config.yaml
model: "image deblurring model"
image_size: 40
loss: "charbonnier"
norm: "layernorm"
widths: [64, 128, 256, 256]
blocks_per_level: 1
attention: false
upsampling: "nearest_conv"
init: "torch_default"
learning_rate: 0.0015
beta1: 0.9
l1_shrink: 0.01
lr_schedule: "wsd"
decay_fraction: 0.2
final_lr_fraction: 0
Rows from block 5 of a small image deblurring model, named by matrix and row number. Each number is 500 + 50 x the weight over its row's rms, rounded and kept within 0 to 999. All counts start at 0. Numbers have three digits each.
After each channel's rows are labels from the 100 images, of 14976, where the channel reaches its highest value: "responds to" is what is common among them. Only what is clearly more common there than usual is listed. The data: Sentinel-2 satellite tiles (TerraMesh).
# conv: 3x3 conv (model.decb.0.0.conv.weight, 256x512x3x3, each kernel summed), inputs 0-127

conv.254:507521506534520522516493518500507491533500519510524500500522498511486489491512489517481467507491509500491521468534516480500500484500478544480475484492500500517468480496500389500508506538496510482589501493500523456491518482500500497522508500541497486500544509454521484536500500480500459485513509516500483474483486500652522465500525500493535486511521511459378500497512476508515490500484
responds to: snow or ice; main land cover: snow or ice

conv.181:458546226456514524513475519490472484606500620455524475472485477447521537550501524493500484500564464500483480482478207513520539547520540480484473561536525472521486530571479623515435525609475436500500465570433524525545467500458500535445508508471507500475459430391526483498520491612500542476461476521471497510562541533481262481570523476674611495523449460531529536538452476502444543415479
responds to: snow or ice; main land cover: snow or ice

conv.75:503500495515500500500500500500534521500500701500500500500526500507500492500481500500488500500500500500525501500506500563500500495500496500500500490492500500500500490677500848500500500729500523504500510500516500500486511518508507500514500500500514532500434512500500500500500500500500549500503500500500500476490497496500500500486500500482491532500119504500500495500509500500507500500500
responds to: snow or ice; main land cover: snow or ice

conv.103:448542230393532532529474531491402456581500604454535474472425476431534554553530552455529465468547442500440430467418263478525553576525580400456466597549537465531465585631469613525441525587474433466498417572446534605569412459464477535412525525405533469475390444418531469445534476605500579471431449531472481571594572529439328460605532476653589480524500437586587531536415468532414545488469
responds to: main land cover: water

conv.216:484532480498527530526480527467502484544447534487527495483505486486492517512531506551500470513517487535487509470509512462500522507532502521476469510515565472527469500530473513531481520542481489456534496516475528483507500475488500520486510506513473460491518488436527474522532492488507481475488493526497490495507511521572519468516527496497547481525550485480457518521484469506497513500473
responds to: snow or ice; main land cover: snow or ice

conv.168:503529515531530524519493530500507491533500510506524500487521495509484492494515495533481467508495502500492521470532517476500507488500483551478474487494500500527469481494500375500501521539481508478603500500500530448493516481500500500517510500541496481500543507462527473578500497478500459483509506529500462476487490507659529466500529500492532486524563507444345502500505472508511494500471
responds to: snow or ice; main land cover: snow or ice

conv.33:511533474512531527523499527508459495627515698506524501500317500513585490492500494467669470484491509500500390470378508500500460488497490439480466486491537516526466492697507471495507500705500515500369509487515527569489509500505356497513500500388564500500374515376522476345496500521500616483510506522504588684485490500362526463485525502469596491513503510596653499493512469506514495563477
responds to: water; main land cover: water

conv.45:506557449508552553551456553508449457572500596529551472461407462503580499470548475500582447494483522500459436447450450441524481495482488466451446499500538511552445500602514481475529542605459489434442485472475553541505500445468426479503541534437548437469402496420551449428492463563500596451514525551480521582498489540434472444514551476511566452548502510525575536470501445539500471547449
responds to: water; main land cover: water

conv.161:500500229500500500500500500500500500500500500500500500500520500500500500500500500500474500500500500500500500500511332538500542500500500500500500500500999500500500500383500503500500500500500500505500500541500500499500500513500567500500500500513500500500503500332500500501500500472500500500500500500500380468500500500500372500500500500642701500500500500500491500500500500500500500469500
responds to: snow or ice; main land cover: snow or ice

conv.77:501500501501500500495510500500565564500500500501500500503586524501500499499446499501467500501499501500564532500536522546500499499499499501518500499499500500500500499496501793499501492500507501500500501499501500496499501568500675499501448485526500503500515501500500500505500540480500487502501501500501500420499499500501501500499500500499500578500364501495492500499501500399501499204500
responds to: snow or ice; main land cover: snow or ice

conv.123:441523282408510513508490511476472487557498580414514484486496490418513551584500571495499488500572422519477491489489254500514535586547600477483485598545525456512490561588455592534410511573488439500493438584452514522562434500473500570417504511482500500486474448445513489500549494602504528489407426511479500500609593517488280484589513485655559492508492420519511521563424487502410585473488
responds to: snow or ice; main land cover: snow or ice

conv.47:500536420500527531526483527500500485560500558500526500488500489500500500500526500500501469500500500500485500469500415460500500500500500500474466515500583500526467500552500530500500515571486500457545496500486528500500500472498500500500511501500500458500501500428525475500500494530500499478500500525500498500507500512515428464522526500557563485521534500500500508500496467502492500500475
responds to: snow or ice; main land cover: snow or ice

conv.187:500479550469512500518477507500458479397500431495511474473454478500561507502512505467550498486501500500473432499426541499524500506500517423478504506511471500508500547502500478500499523401477475493417466500500504581528453483478479500486516523419550500474413499645508484430500481581500580483496494513470551550508507517398486507513507473500371484513470500580581520500491501515494506500490
responds to: water; main land cover: water

conv.210:506524508533516523511494513500506490542500530509513500500521498510486490492513490517481466506493508500491521475534510479500500485500479545485473485493500500514464481500500393500507501542500509476603500496500521455491518481500500498521508500542498472500545508451516490538500499483500458491511508511500473474484487500662517467500507500496535486505528510459368500498510476507514491500487
responds to: snow or ice; main land cover: snow or ice

conv.231:505529501530525534519492521500505490542500531506520500498519497509490493492514492512484473502494507500490517463530502468500500485500480540476467485496500500520469482501500414500507508558493508471600501493500522459492517475500500498520508500539500479500540506434517480522500500492500464483512508519500494478484487500644502460500519500500543487516500510464404500499510465507513494500480
responds to: snow or ice; main land cover: snow or ice

conv.126:488500264493500500500500500500449500600500650500500500500451500475512500503500501500537500500500488500498483500459336500500500518500504380497500544500500500500500513598500781500500500636500497500493452500472500591500488500500494500496500500450500500500309487398500500469500500630500634500487500500500500546523519500469353500561500500587587500500169494534550500500464500500466500500500
responds to: snow or ice; main land cover: snow or ice; flooded vegetation

conv.244:500500495459500500500500500500500500500500500495500500500500501494508500504500510452467500463504492500500500500500472500500500515500525449500506515500500500500500514500500840486497500500500500500417500505505500540500486500500541500485500499491527500500466500502500500500501500513500533500493490500500500495515513495340433500500500500521500500500486497540587496487497500500488505427500
responds to: snow or ice; flooded vegetation

conv.40:486502143447500500500500500500439500554500603492500500500440500474519515515500511488532500499510483500478459500420158481500503529500530427500500545510633500500500540679500620500491500588500476500500472517488500582521458493500500500461500500403500454500418485443500500461500500727500575500477489500500499565545525500421203499544500500727581500500500478581581500502467500500461508482500
responds to: snow or ice; main land cover: snow or ice

conv.17:500500189500500500500500500500500500639500818500500500500493500500500500500500500500500500500500500500500500500462265546500500505500505387500500528500500500500500500818500760500500500822500500500479500500500500614500500500500500500500500500418500500500342500382500500453500500666500630500500500500500500500521500500354276500500500500608547500500199500558599500500500500500468500463500
responds to: snow or ice; main land cover: snow or ice

conv.217:487500473441500500500500500500500500500500500479500500500513500479508514523500523457431500464518476500500500500500432500500503533505538433500500535507500500500500525500497873501481500500500498500487498522500500553502475500500559511468500500492522500500458487503500500500500500531500534500472478500500500474536532500385408500500500500557500500500483478558571500504482500500467521427500
responds to: snow or ice

conv.26:500496495459499487497502500500500500500500500493500500501501503494509500505500513458460500467504491500505500500500460500500501517500527441503511516500500500500500516500500811494495497500502500500449500507503500546500484500500546500484499497486525500500462500520500502495500503516500536502491489499500500492516516493358425500500499500527497500498477497548585496497497512500487506429501
responds to: snow or ice

conv.146:446470445438474471474513475495500535456500468454477500501486505436532543557454550458500530480550442500511489531478367542500525566530560407523530579535375487476534558487477521528453491463507460559470475548491475588544440532500529537440483500444500547500388453557478522472513506575500595523439451478493498512579565500381392536537476500561449525480412441537589500543443533494425545489522
responds to: snow or ice

conv.218:517508500536506501500500500530436500633503733514500503502400500523559481485500486463661491500488517491500494489447535500499429473479471399495490467483537554500482464715536444496532499754501525500358528448520500609477537500509387473535500500372500500502367520357500500395447500500500593500521513500505528570468476496364569482465500502444608500500511520569651493488531491500530488579500
responds to: water; main land cover: water

conv.106:525493484534497495498501495526481514598544703512494500503478501530556473483500486452532504500484519500517500504500505500500494470496473401510504462478500500495503470660501537490513497729503534499382525488528494593469533500509496493538500500433500499500284530363493504458500500511500626504526514495500511500461472492376511504465494500465572500498395526500601493485532505500534488500505
responds to: water; main land cover: water

conv.156:500520462500525521523500526577366486617554700545524500500358500500639500470500490426593479445482512467479391479400501500500410500445500361464478500500503571526478500666574499453553500712500500499357500448501526646500500500500405449500500509376601500500325500374524477372434500501500664487502514524500593614500500500341500475500525500500594500513500500588632500450500477500500458502476
responds to: water; main land cover: water

conv.158:452497280500500500500500500500500500698500632476499500500505500402500500607500500500495500500500461500500500500500483500500595595526538500501500582500614451500500500689500781513387500731500497503500500627471499500500500507500572533459500500500500503500500401300499500500500500500500500500456500500500500493634530500500474500500499500658660500500500452500500500575500500500395523263500
responds to: snow or ice; main land cover: snow or ice

conv.46:506546506537528539523489523500509492535500500507528500500526500514488493491513492514478466501494510500492521460540507474500500482500476548476459478496500500528471476490500389500509507514495511473614502491500534451489524477500500499526509500548500491500550506471529475527500500484500455479516508519500493469478482505677510457499525500500534487522507512454355500500514460512519494500475
responds to: snow or ice; main land cover: snow or ice

conv.111:491547500417533534530474533500410466494500460463539465468450473495553560521511523451517467463525483500447441468436500469531506508517527400453465505564500492533469611500487500524474528404471418480500413519471538599579386481451493525453518528415536478468390470541535467465507479585500607471493473534461500545512505536423500462514535468497500477524705489583569541528486468515495540500466
responds to: water; main land cover: water