config.toml
horizontal_flip = false
arch = "unet"
norm = "layernorm"
activation = "silu"
blocks_per_level = 1
block = "plain"
attention = false
upsampling = "nearest_conv"
lr = 0.0015
steps = 24200
decay_fraction = 0.2
warmup_steps = 4840
Rows from block 5 of a small image deblurring model, named by matrix and row number. Each number is 200 + 40 x the weight over its row's rms, rounded and kept within 0 to 999. All counts start at 0. After the name is the row's rms in percent of the matrix's.
After each channel's rows are labels from the 100 images, of 14976, where the channel reaches its highest value: "patch colour" is the nearest of a few named colours to the mean colour under the peak; "lies over" is the class under the peak. Only what is clearly more common there than usual is listed. The data: Sentinel-2 satellite tiles (TerraMesh). In brackets: how many of the 100.
# conv: 3x3 conv (model.decb.0.0.conv.weight, 256x512x3x3, each kernel summed), inputs 256-383

conv.191,093,250,195,232,212,246,199,92,168,197,121,224,189,201,185,217,182,187,109,187,159,153,195,158,168,239,195,236,186,255,197,198,158,184,197,187,184,188,197,199,198,235,220,241,186,227,242,181,199,249,165,187,183,192,198,200,184,171,216,128,174,221,154,161,199,231,197,191,174,189,237,196,237,192,143,189,131,187,190,221,196,198,172,186,253,197,253,198,240,106,194,173,168,191,193,131,94,153,245,227,226,127,195,202,196,196,185,169,196,195,195,110,198,197,196,243,194,60,199,119,121,199,252,183,189,198,195,219,186
patch colour: black (78)
lies over: water (90)

conv.10,108,236,200,221,205,233,200,197,200,200,160,215,194,201,199,209,208,207,197,195,200,200,194,199,200,226,200,223,195,241,200,200,198,199,200,195,197,197,200,200,200,223,212,228,195,216,229,197,200,225,193,195,211,199,200,200,194,200,208,200,187,211,200,200,200,219,200,200,196,199,225,200,223,197,198,214,199,198,199,214,199,200,206,195,239,200,237,200,227,174,200,200,200,200,200,199,197,199,233,218,216,199,200,200,200,200,197,200,200,200,200,198,200,200,200,229,199,196,200,200,200,200,238,199,213,200,200,210,195
patch colour: white (51)
lies over: snow or ice (54)

conv.44,075,198,200,200,200,200,200,201,200,196,200,200,200,210,234,200,293,298,200,161,201,200,200,200,202,199,216,200,187,202,200,198,200,200,208,139,216,203,200,200,200,199,200,199,173,200,199,212,200,251,200,157,295,200,200,200,173,200,200,200,200,200,200,200,200,200,173,200,237,200,199,200,199,136,200,249,200,223,200,200,215,200,291,183,198,230,198,200,199,200,200,200,200,200,188,200,201,200,203,200,200,200,200,206,173,200,211,200,211,219,200,202,230,200,200,199,200,206,189,279,200,200,198,264,255,200,199,200,146
patch colour: black (76)
lies over: water (87)

conv.243,124,111,256,128,160,123,176,285,295,175,216,150,200,197,200,159,223,231,286,184,249,275,200,290,248,122,200,158,202,118,200,190,287,232,200,200,201,201,230,200,190,115,144,112,200,138,109,202,200,164,247,200,227,200,200,200,185,218,143,306,213,122,257,299,189,122,200,243,203,202,119,200,125,193,317,203,270,201,191,168,205,200,212,202,107,201,125,188,117,243,200,308,225,243,200,288,287,264,114,166,127,291,200,195,161,181,201,253,210,236,206,261,227,200,238,121,210,267,200,246,282,217,114,227,206,200,200,129,200
patch colour: grey (56)
lies over: snow or ice (70)

conv.62,070,244,199,225,205,235,200,195,200,200,123,216,191,196,197,210,195,189,191,187,200,181,175,192,200,234,200,222,186,252,200,200,193,199,200,185,191,193,200,200,200,230,215,234,184,219,239,190,200,231,162,186,195,194,200,200,186,200,208,179,152,217,200,187,200,227,196,200,185,199,233,199,234,192,190,190,199,194,190,211,193,200,190,185,251,198,250,199,238,116,200,199,200,200,198,183,193,200,243,218,221,193,199,199,198,199,192,200,200,200,199,196,200,200,198,236,197,186,200,194,199,200,250,189,195,200,192,213,186
patch colour: white (31)
lies over: snow or ice (42)

conv.83,077,282,132,216,235,267,200,134,93,200,118,236,144,195,197,204,117,113,96,185,117,136,188,120,85,259,200,243,189,278,200,200,173,200,200,185,195,194,200,200,200,267,220,275,190,248,274,194,200,214,168,189,130,197,200,215,188,200,231,119,129,241,155,131,200,210,195,200,193,200,271,200,250,192,96,190,139,196,200,242,148,197,157,158,279,199,289,200,226,153,200,123,200,191,200,144,132,171,268,252,257,132,200,197,200,200,194,166,190,182,200,143,200,200,160,249,200,105,184,119,118,199,275,157,190,200,169,200,185
patch colour: white (71); pink (26)
lies over: snow or ice (73)

conv.4,019,101,200,179,200,176,200,200,200,200,274,187,200,236,200,197,258,267,200,222,200,200,200,200,200,108,200,186,200,92,200,200,191,200,200,218,200,200,200,200,200,121,200,111,201,165,113,200,200,201,228,216,256,200,200,202,217,200,200,200,200,167,200,200,200,162,200,200,201,200,133,200,162,200,383,220,200,200,202,200,208,200,258,222,122,200,88,200,123,442,200,200,200,200,200,200,200,200,88,182,175,228,200,200,200,200,200,200,200,200,200,200,200,200,200,145,200,200,200,200,200,200,79,206,209,200,200,200,209
patch colour: grey (62)
lies over: snow or ice (53)

conv.53,071,275,141,249,221,243,200,142,101,200,117,241,141,197,197,240,119,128,105,180,115,149,200,160,114,252,200,255,190,289,200,200,183,201,200,180,197,193,200,200,200,244,250,264,190,238,265,196,200,218,132,188,135,199,200,222,189,200,244,123,116,242,161,129,200,243,192,179,192,200,267,200,251,188,139,187,141,195,188,260,155,200,137,181,278,200,295,200,279,108,200,125,200,200,200,164,143,172,263,267,247,138,199,197,198,198,196,164,197,178,200,162,200,200,151,225,199,134,179,146,129,200,286,175,189,199,123,233,181
patch colour: white (68)
lies over: snow or ice (70)

conv.240,064,295,182,271,258,276,200,164,140,200,197,265,205,203,189,264,170,194,148,181,142,138,200,138,136,285,199,283,180,315,199,200,159,168,200,187,187,191,197,200,200,284,263,285,189,274,292,184,200,266,200,187,198,196,198,240,189,194,260,130,196,268,162,140,200,284,195,180,196,199,290,244,286,190,137,183,155,194,184,266,196,218,171,181,316,195,301,200,294,197,199,136,170,188,200,134,162,151,301,275,277,147,197,219,200,204,187,161,187,183,196,162,200,199,176,284,187,164,200,133,150,175,315,197,186,209,197,258,185
patch colour: black (42); white (37)
lies over: snow or ice (41)

conv.8,092,246,151,229,211,242,199,122,127,197,122,221,180,198,191,215,179,183,113,187,171,126,165,130,182,236,196,230,185,252,198,199,136,181,198,185,186,187,198,200,198,233,219,237,181,225,240,184,199,242,124,183,179,192,198,200,184,185,214,132,124,220,193,132,199,230,194,195,178,196,235,195,233,191,131,186,155,188,190,216,194,192,170,180,251,197,249,198,238,110,196,132,161,197,192,132,119,167,243,223,225,138,196,200,197,197,186,195,197,197,195,145,199,197,157,240,194,107,174,145,140,195,249,183,187,199,145,217,185
patch colour: white (54)
lies over: snow or ice (61)

conv.232,084,168,200,183,196,177,200,219,200,200,232,188,231,211,233,191,313,361,223,201,288,200,196,205,306,174,200,183,200,168,200,200,215,208,200,175,200,204,200,200,201,177,188,174,184,184,169,201,200,195,200,172,341,200,200,200,201,200,192,205,201,187,202,201,200,175,190,200,234,201,171,202,183,145,209,227,205,205,200,188,234,200,279,183,165,201,164,200,171,240,200,200,205,200,200,208,221,200,171,182,185,212,202,203,200,200,201,200,223,237,200,218,209,200,200,171,203,295,160,264,207,200,166,314,232,200,196,191,193
patch colour: black (76)
lies over: water (88)

conv.135,077,159,204,181,192,176,200,236,200,200,209,185,201,217,201,190,284,308,280,203,270,204,201,221,273,161,200,178,209,158,201,200,274,266,200,185,200,206,200,200,201,165,186,161,202,177,161,200,200,196,203,196,297,200,200,201,199,200,193,217,206,180,208,200,200,172,173,260,203,203,164,201,158,191,277,253,217,237,204,191,216,200,288,211,159,204,154,200,164,234,200,201,203,200,200,203,231,257,155,181,180,284,202,204,199,200,200,212,249,217,229,226,200,202,200,168,204,285,200,247,219,200,154,258,269,200,201,194,185
patch colour: black (75)
lies over: water (88)

conv.35,072,237,200,249,222,224,214,101,153,252,165,239,173,200,200,228,126,124,97,222,86,200,239,200,85,239,200,200,245,244,200,218,200,200,200,273,200,200,200,200,200,223,260,220,283,238,258,200,200,201,153,285,131,200,200,200,259,200,239,94,162,243,99,162,222,241,272,99,195,200,249,200,251,299,143,200,87,200,256,213,161,200,200,231,257,200,276,200,244,169,200,172,200,128,200,155,104,174,241,214,245,118,200,191,263,218,200,118,189,110,200,104,141,200,200,256,200,87,200,73,83,200,254,154,175,200,200,247,279
patch colour: white (45); black (42)
lies over: snow or ice (51)

conv.162,138,177,201,187,194,187,201,214,200,196,217,190,220,210,202,192,278,310,221,193,269,203,199,207,271,180,200,188,200,177,201,200,212,205,200,163,202,204,200,200,202,180,190,178,173,186,177,203,200,199,200,163,299,201,200,201,171,200,193,204,202,186,207,202,200,182,155,244,211,203,179,203,177,162,208,219,204,205,201,193,242,200,260,177,178,202,175,200,179,224,201,201,203,200,200,205,212,204,178,188,187,208,203,203,185,201,202,200,239,211,227,212,207,203,200,182,204,264,181,255,209,200,175,280,233,200,200,194,153
patch colour: black (76)
lies over: water (87)

conv.123,068,243,160,220,203,234,200,181,154,200,170,212,158,195,199,207,179,189,177,172,193,154,145,171,199,231,200,224,159,247,200,200,163,196,200,157,193,195,200,200,200,228,212,235,127,218,235,191,200,217,150,145,195,198,200,200,184,200,205,196,139,214,200,155,200,225,106,200,187,200,231,200,233,167,194,186,196,195,182,208,184,184,182,125,247,198,242,200,234,170,200,159,198,200,137,187,179,200,238,216,219,194,200,198,200,200,194,200,200,200,200,183,201,200,124,232,199,164,123,189,195,182,245,194,200,200,96,208,160
patch colour: black (45)
lies over: snow or ice (34)

conv.36,083,269,112,263,238,244,200,154,97,199,137,255,183,193,197,248,164,164,117,176,139,129,195,128,135,262,200,237,186,280,200,200,155,185,200,175,200,194,200,200,200,255,253,257,184,253,276,200,200,203,96,181,173,200,200,218,182,187,257,123,120,258,147,121,200,266,189,172,194,192,271,199,237,183,103,196,141,197,182,247,181,200,179,162,279,198,299,200,272,111,200,116,184,185,199,152,157,158,265,254,262,135,200,193,198,201,199,157,200,172,200,157,200,200,154,273,198,137,172,192,124,187,283,191,193,199,137,252,176
patch colour: black (78)
lies over: water (88)

conv.230,092,269,134,248,218,252,200,152,90,199,115,248,167,196,197,238,173,184,106,178,125,134,193,128,102,255,200,257,188,282,200,200,172,209,200,172,197,199,200,200,200,252,245,261,179,226,261,196,200,208,114,178,187,200,200,218,182,197,245,129,111,240,145,132,200,249,185,180,193,200,258,200,228,184,99,198,151,200,186,251,177,180,182,173,268,208,273,200,259,110,200,122,206,190,198,152,155,167,258,258,235,143,199,195,199,200,196,165,200,171,200,164,200,200,149,259,200,129,186,161,133,200,279,194,194,199,130,221,176
patch colour: black (77)
lies over: water (89)

conv.98,050,190,200,200,200,199,200,228,200,165,200,200,200,202,200,200,274,294,215,198,290,200,200,200,301,193,200,200,184,185,200,190,199,200,211,95,201,200,200,200,200,194,186,193,126,200,189,202,200,200,200,113,276,200,200,200,180,200,200,200,200,198,278,200,186,195,132,295,230,200,190,200,183,112,200,237,265,200,179,200,221,168,267,172,188,200,165,200,190,200,200,200,200,278,118,200,224,200,187,200,199,200,200,201,147,200,201,266,209,284,200,245,279,200,200,194,200,280,183,303,252,200,182,274,252,200,168,200,105
patch colour: black (76)
lies over: water (87)

conv.204,084,286,141,273,234,265,200,151,117,200,100,247,161,197,200,237,151,137,111,189,162,140,200,137,143,273,200,240,194,308,200,200,174,200,200,189,198,197,200,200,200,263,255,265,194,251,283,197,200,214,128,192,146,200,200,200,192,200,249,115,101,256,144,144,200,271,197,170,195,200,279,195,243,194,96,196,142,199,191,236,166,186,179,175,305,210,300,200,288,101,200,133,200,200,200,156,149,177,287,240,270,134,200,198,201,200,197,172,200,174,200,162,199,200,146,292,200,112,184,149,124,191,300,162,194,200,131,262,189
patch colour: black (73)
lies over: water (88)

conv.28,062,264,149,238,231,249,200,207,140,200,162,227,144,195,200,230,187,193,183,175,175,200,200,200,182,254,244,250,173,274,200,200,200,200,200,156,199,224,200,200,200,254,211,258,186,241,256,199,200,215,142,162,195,200,200,224,197,200,218,199,117,225,200,181,200,250,182,200,197,200,260,200,234,165,200,202,200,248,174,233,106,183,181,174,272,270,255,200,263,175,200,167,200,200,90,200,206,200,266,242,241,200,200,148,200,200,199,200,200,200,200,207,200,200,160,252,200,191,171,252,200,186,269,197,196,200,104,227,155
patch colour: white (45); black (39)
lies over: snow or ice (46)

conv.154,095,281,113,252,234,264,200,137,83,200,143,246,170,193,198,231,169,179,93,186,111,128,189,127,100,261,200,249,189,281,200,200,156,195,200,187,196,200,200,200,200,265,243,275,184,253,275,195,200,209,120,189,184,199,200,204,188,200,248,116,127,246,158,109,200,245,196,184,195,200,273,199,246,191,106,190,132,197,195,232,153,188,177,160,285,206,284,200,256,144,200,104,195,181,198,133,136,165,268,238,264,126,199,196,199,199,196,154,200,167,200,146,200,200,127,269,199,103,162,125,125,191,276,193,190,199,119,220,186
patch colour: black (73)
lies over: water (90)

conv.180,094,140,209,147,200,154,198,304,269,192,240,193,224,205,200,198,274,312,319,190,275,255,200,271,263,149,201,193,207,132,200,200,305,222,239,190,200,204,200,200,200,158,166,157,202,174,125,201,200,199,250,201,297,200,200,200,198,200,186,307,227,146,263,296,194,153,178,249,216,200,146,200,158,160,313,214,298,203,189,199,229,200,254,208,123,202,129,200,130,262,200,292,204,246,200,266,307,228,131,194,146,290,200,203,161,200,201,247,210,243,200,273,252,200,203,130,201,317,200,253,308,200,124,304,237,200,202,163,170
patch colour: grey (64)
lies over: snow or ice (74)

conv.38,075,271,132,241,222,242,200,146,101,197,101,233,136,195,193,234,111,129,109,173,114,148,200,153,112,249,200,253,185,282,200,200,186,201,200,174,193,189,200,200,199,253,242,263,185,237,261,192,200,221,127,183,134,196,200,219,176,200,236,126,115,245,167,134,200,247,183,184,187,200,266,200,246,183,131,188,145,192,181,250,150,194,139,165,278,202,283,200,274,107,197,127,200,200,187,160,148,175,260,258,250,131,197,195,191,193,192,171,199,183,199,164,200,200,147,226,199,135,168,155,133,199,280,176,186,198,111,228,174
patch colour: white (49)
lies over: snow or ice (52)

conv.234,075,104,210,117,134,103,189,248,225,200,200,131,200,138,200,137,212,228,258,200,234,232,200,286,229,101,200,114,210,80,206,200,228,229,200,200,200,200,231,200,196,109,139,108,200,118,106,200,200,102,200,200,231,200,200,162,200,233,130,263,200,121,239,235,200,107,200,222,200,230,112,200,120,200,326,200,248,200,200,138,147,200,206,234,89,200,114,200,104,230,200,240,202,217,200,251,247,259,75,137,119,264,200,147,200,176,200,238,204,226,200,239,200,200,205,111,231,251,214,219,255,233,80,230,200,178,200,124,200
patch colour: grey (56)
lies over: snow or ice (57)

conv.175,056,244,138,218,203,233,200,183,160,200,181,210,200,193,197,206,170,179,177,175,188,135,112,152,193,233,200,220,159,248,200,200,139,199,200,113,196,196,200,200,200,229,210,234,117,219,238,195,200,224,163,106,182,200,200,200,193,200,203,193,105,215,200,146,200,226,86,200,187,200,233,200,236,143,191,178,197,196,199,207,195,200,161,102,247,198,249,200,235,199,200,154,185,200,166,176,182,200,242,216,218,195,200,198,200,200,195,200,200,200,200,183,200,200,107,232,199,153,116,168,196,164,248,187,188,200,100,204,122
patch colour: black (48)
lies over: snow or ice (34)

conv.211,091,176,200,189,198,188,188,246,200,162,211,193,200,207,228,195,278,317,228,181,259,200,186,200,269,180,223,192,177,174,200,176,201,200,251,144,213,209,200,200,200,181,174,179,159,188,176,210,200,200,200,155,301,200,200,200,175,200,198,200,200,187,255,200,170,181,146,263,262,200,178,200,176,129,200,263,246,222,177,196,238,200,267,165,174,224,156,200,178,234,200,200,200,252,196,200,242,200,176,190,185,208,201,203,150,200,226,242,228,260,200,249,256,200,200,182,202,277,160,272,248,200,172,310,282,200,179,198,137
patch colour: black (76)
lies over: water (88)

conv.22,165,127,235,135,149,142,174,259,256,181,230,141,227,210,236,144,240,255,274,189,268,227,200,247,271,134,201,143,206,130,201,183,203,202,221,205,213,204,201,200,183,134,153,130,203,142,132,213,201,185,252,204,249,214,202,156,174,200,137,259,233,139,251,237,188,138,200,246,235,202,136,200,143,192,269,227,244,204,198,153,229,200,228,205,140,203,124,200,134,234,201,246,200,220,200,226,260,233,138,148,144,265,196,203,169,173,212,233,220,230,217,251,224,201,207,134,204,272,200,261,259,200,128,250,229,201,219,139,198
patch colour: grey (57)
lies over: snow or ice (55)

conv.90,080,246,171,227,209,238,200,137,167,199,124,219,197,196,195,213,180,187,122,186,172,135,172,140,181,237,199,225,187,251,199,199,140,184,200,184,192,190,200,200,199,232,217,237,182,224,240,192,200,232,137,184,181,195,200,200,184,192,211,143,153,220,198,151,199,229,195,197,184,198,235,197,234,191,131,182,165,191,191,214,204,199,168,183,250,196,251,200,238,103,199,161,167,200,196,149,136,165,244,221,224,134,197,198,197,198,193,198,198,199,197,160,200,199,194,239,196,101,199,153,151,200,249,184,185,200,182,214,185
patch colour: black (73)
lies over: water (90)

conv.238,074,250,197,228,208,236,196,149,196,191,158,222,194,193,178,217,175,177,159,168,172,182,195,187,147,239,196,230,174,257,197,196,186,200,196,174,180,180,198,198,195,235,221,242,171,225,245,178,199,235,185,170,178,192,196,198,164,182,211,152,187,223,160,190,196,233,187,175,171,197,240,190,240,177,152,196,153,184,172,221,198,196,165,169,255,195,258,194,244,156,194,200,196,199,189,165,150,165,247,230,227,156,192,196,185,189,180,183,197,199,197,156,199,196,194,241,194,135,197,106,144,197,256,183,189,192,187,214,167
patch colour: white (38)
lies over: snow or ice (39); water (36)

conv.145,085,167,200,181,194,177,197,279,200,168,227,186,223,210,269,189,332,363,249,157,283,202,177,205,287,172,214,182,171,165,201,184,212,205,234,134,201,211,201,200,201,174,167,170,143,182,168,202,200,190,200,138,332,200,201,200,149,200,191,205,201,183,267,200,182,174,124,266,274,202,171,200,171,105,206,284,254,238,160,190,262,200,310,162,165,221,148,201,171,241,202,200,203,254,200,210,273,202,169,183,180,220,202,204,148,200,202,249,244,273,209,273,279,201,200,173,204,313,146,272,258,196,164,339,302,200,194,191,120
patch colour: black (76)
lies over: water (88)

conv.197,090,249,86,237,220,228,200,151,89,199,111,237,159,194,197,234,167,158,104,186,131,120,150,109,119,244,200,214,175,261,200,200,153,200,200,185,195,198,200,200,200,249,240,232,167,238,261,194,200,201,82,188,169,200,200,204,184,192,238,98,79,243,150,93,200,250,177,187,191,200,260,200,246,189,92,191,134,198,191,235,148,171,179,150,251,201,265,200,251,111,200,93,191,186,184,129,153,171,251,241,231,135,200,195,194,198,195,158,200,173,200,156,200,200,112,252,200,104,151,130,111,167,262,187,191,199,93,220,185
patch colour: white (90)
lies over: snow or ice (84)

conv.233,085,238,175,219,205,230,200,181,182,200,199,213,200,198,197,209,181,184,178,173,186,164,139,170,193,228,200,226,163,241,200,200,154,196,200,143,196,197,200,200,200,225,211,231,147,217,232,195,200,225,195,130,185,199,200,200,189,200,206,196,179,212,199,170,200,223,120,200,191,200,228,200,228,155,194,187,195,197,186,212,197,200,175,142,243,198,240,200,230,200,200,175,190,200,182,181,180,199,234,218,217,193,200,199,200,200,196,200,200,200,200,182,200,200,141,228,199,160,148,180,194,182,239,189,192,200,148,209,148
patch colour: black (44)
lies over: snow or ice (36)

conv.34,106,259,97,239,219,242,197,149,85,194,105,230,150,184,187,224,177,175,112,176,173,133,159,123,175,250,196,238,175,261,197,197,157,200,198,177,186,200,198,200,196,246,229,252,164,233,254,185,199,226,83,179,183,193,196,200,175,200,229,117,90,240,180,122,197,244,184,200,182,197,255,182,246,183,101,190,153,198,183,225,169,149,172,152,258,205,257,199,251,113,195,101,191,200,155,142,148,165,258,233,237,129,194,182,190,193,187,186,197,200,196,169,199,197,124,246,195,128,161,202,139,184,260,183,187,195,99,221,176
patch colour: white (84)
lies over: snow or ice (84)

conv.45,106,148,203,164,176,160,188,286,203,172,216,169,204,210,271,173,289,310,280,167,262,209,179,212,266,163,217,166,185,152,204,180,222,226,256,155,221,222,203,202,201,157,163,154,152,165,151,217,218,190,201,154,299,227,204,189,168,203,172,265,203,165,257,206,178,157,134,255,278,205,155,201,155,133,255,275,257,248,179,172,240,200,277,173,152,220,139,200,158,235,225,205,207,246,201,244,287,231,167,166,162,265,204,204,165,188,229,244,246,248,249,272,265,204,202,156,206,287,157,265,276,202,151,308,285,203,194,172,141
patch colour: black (75)
lies over: water (89)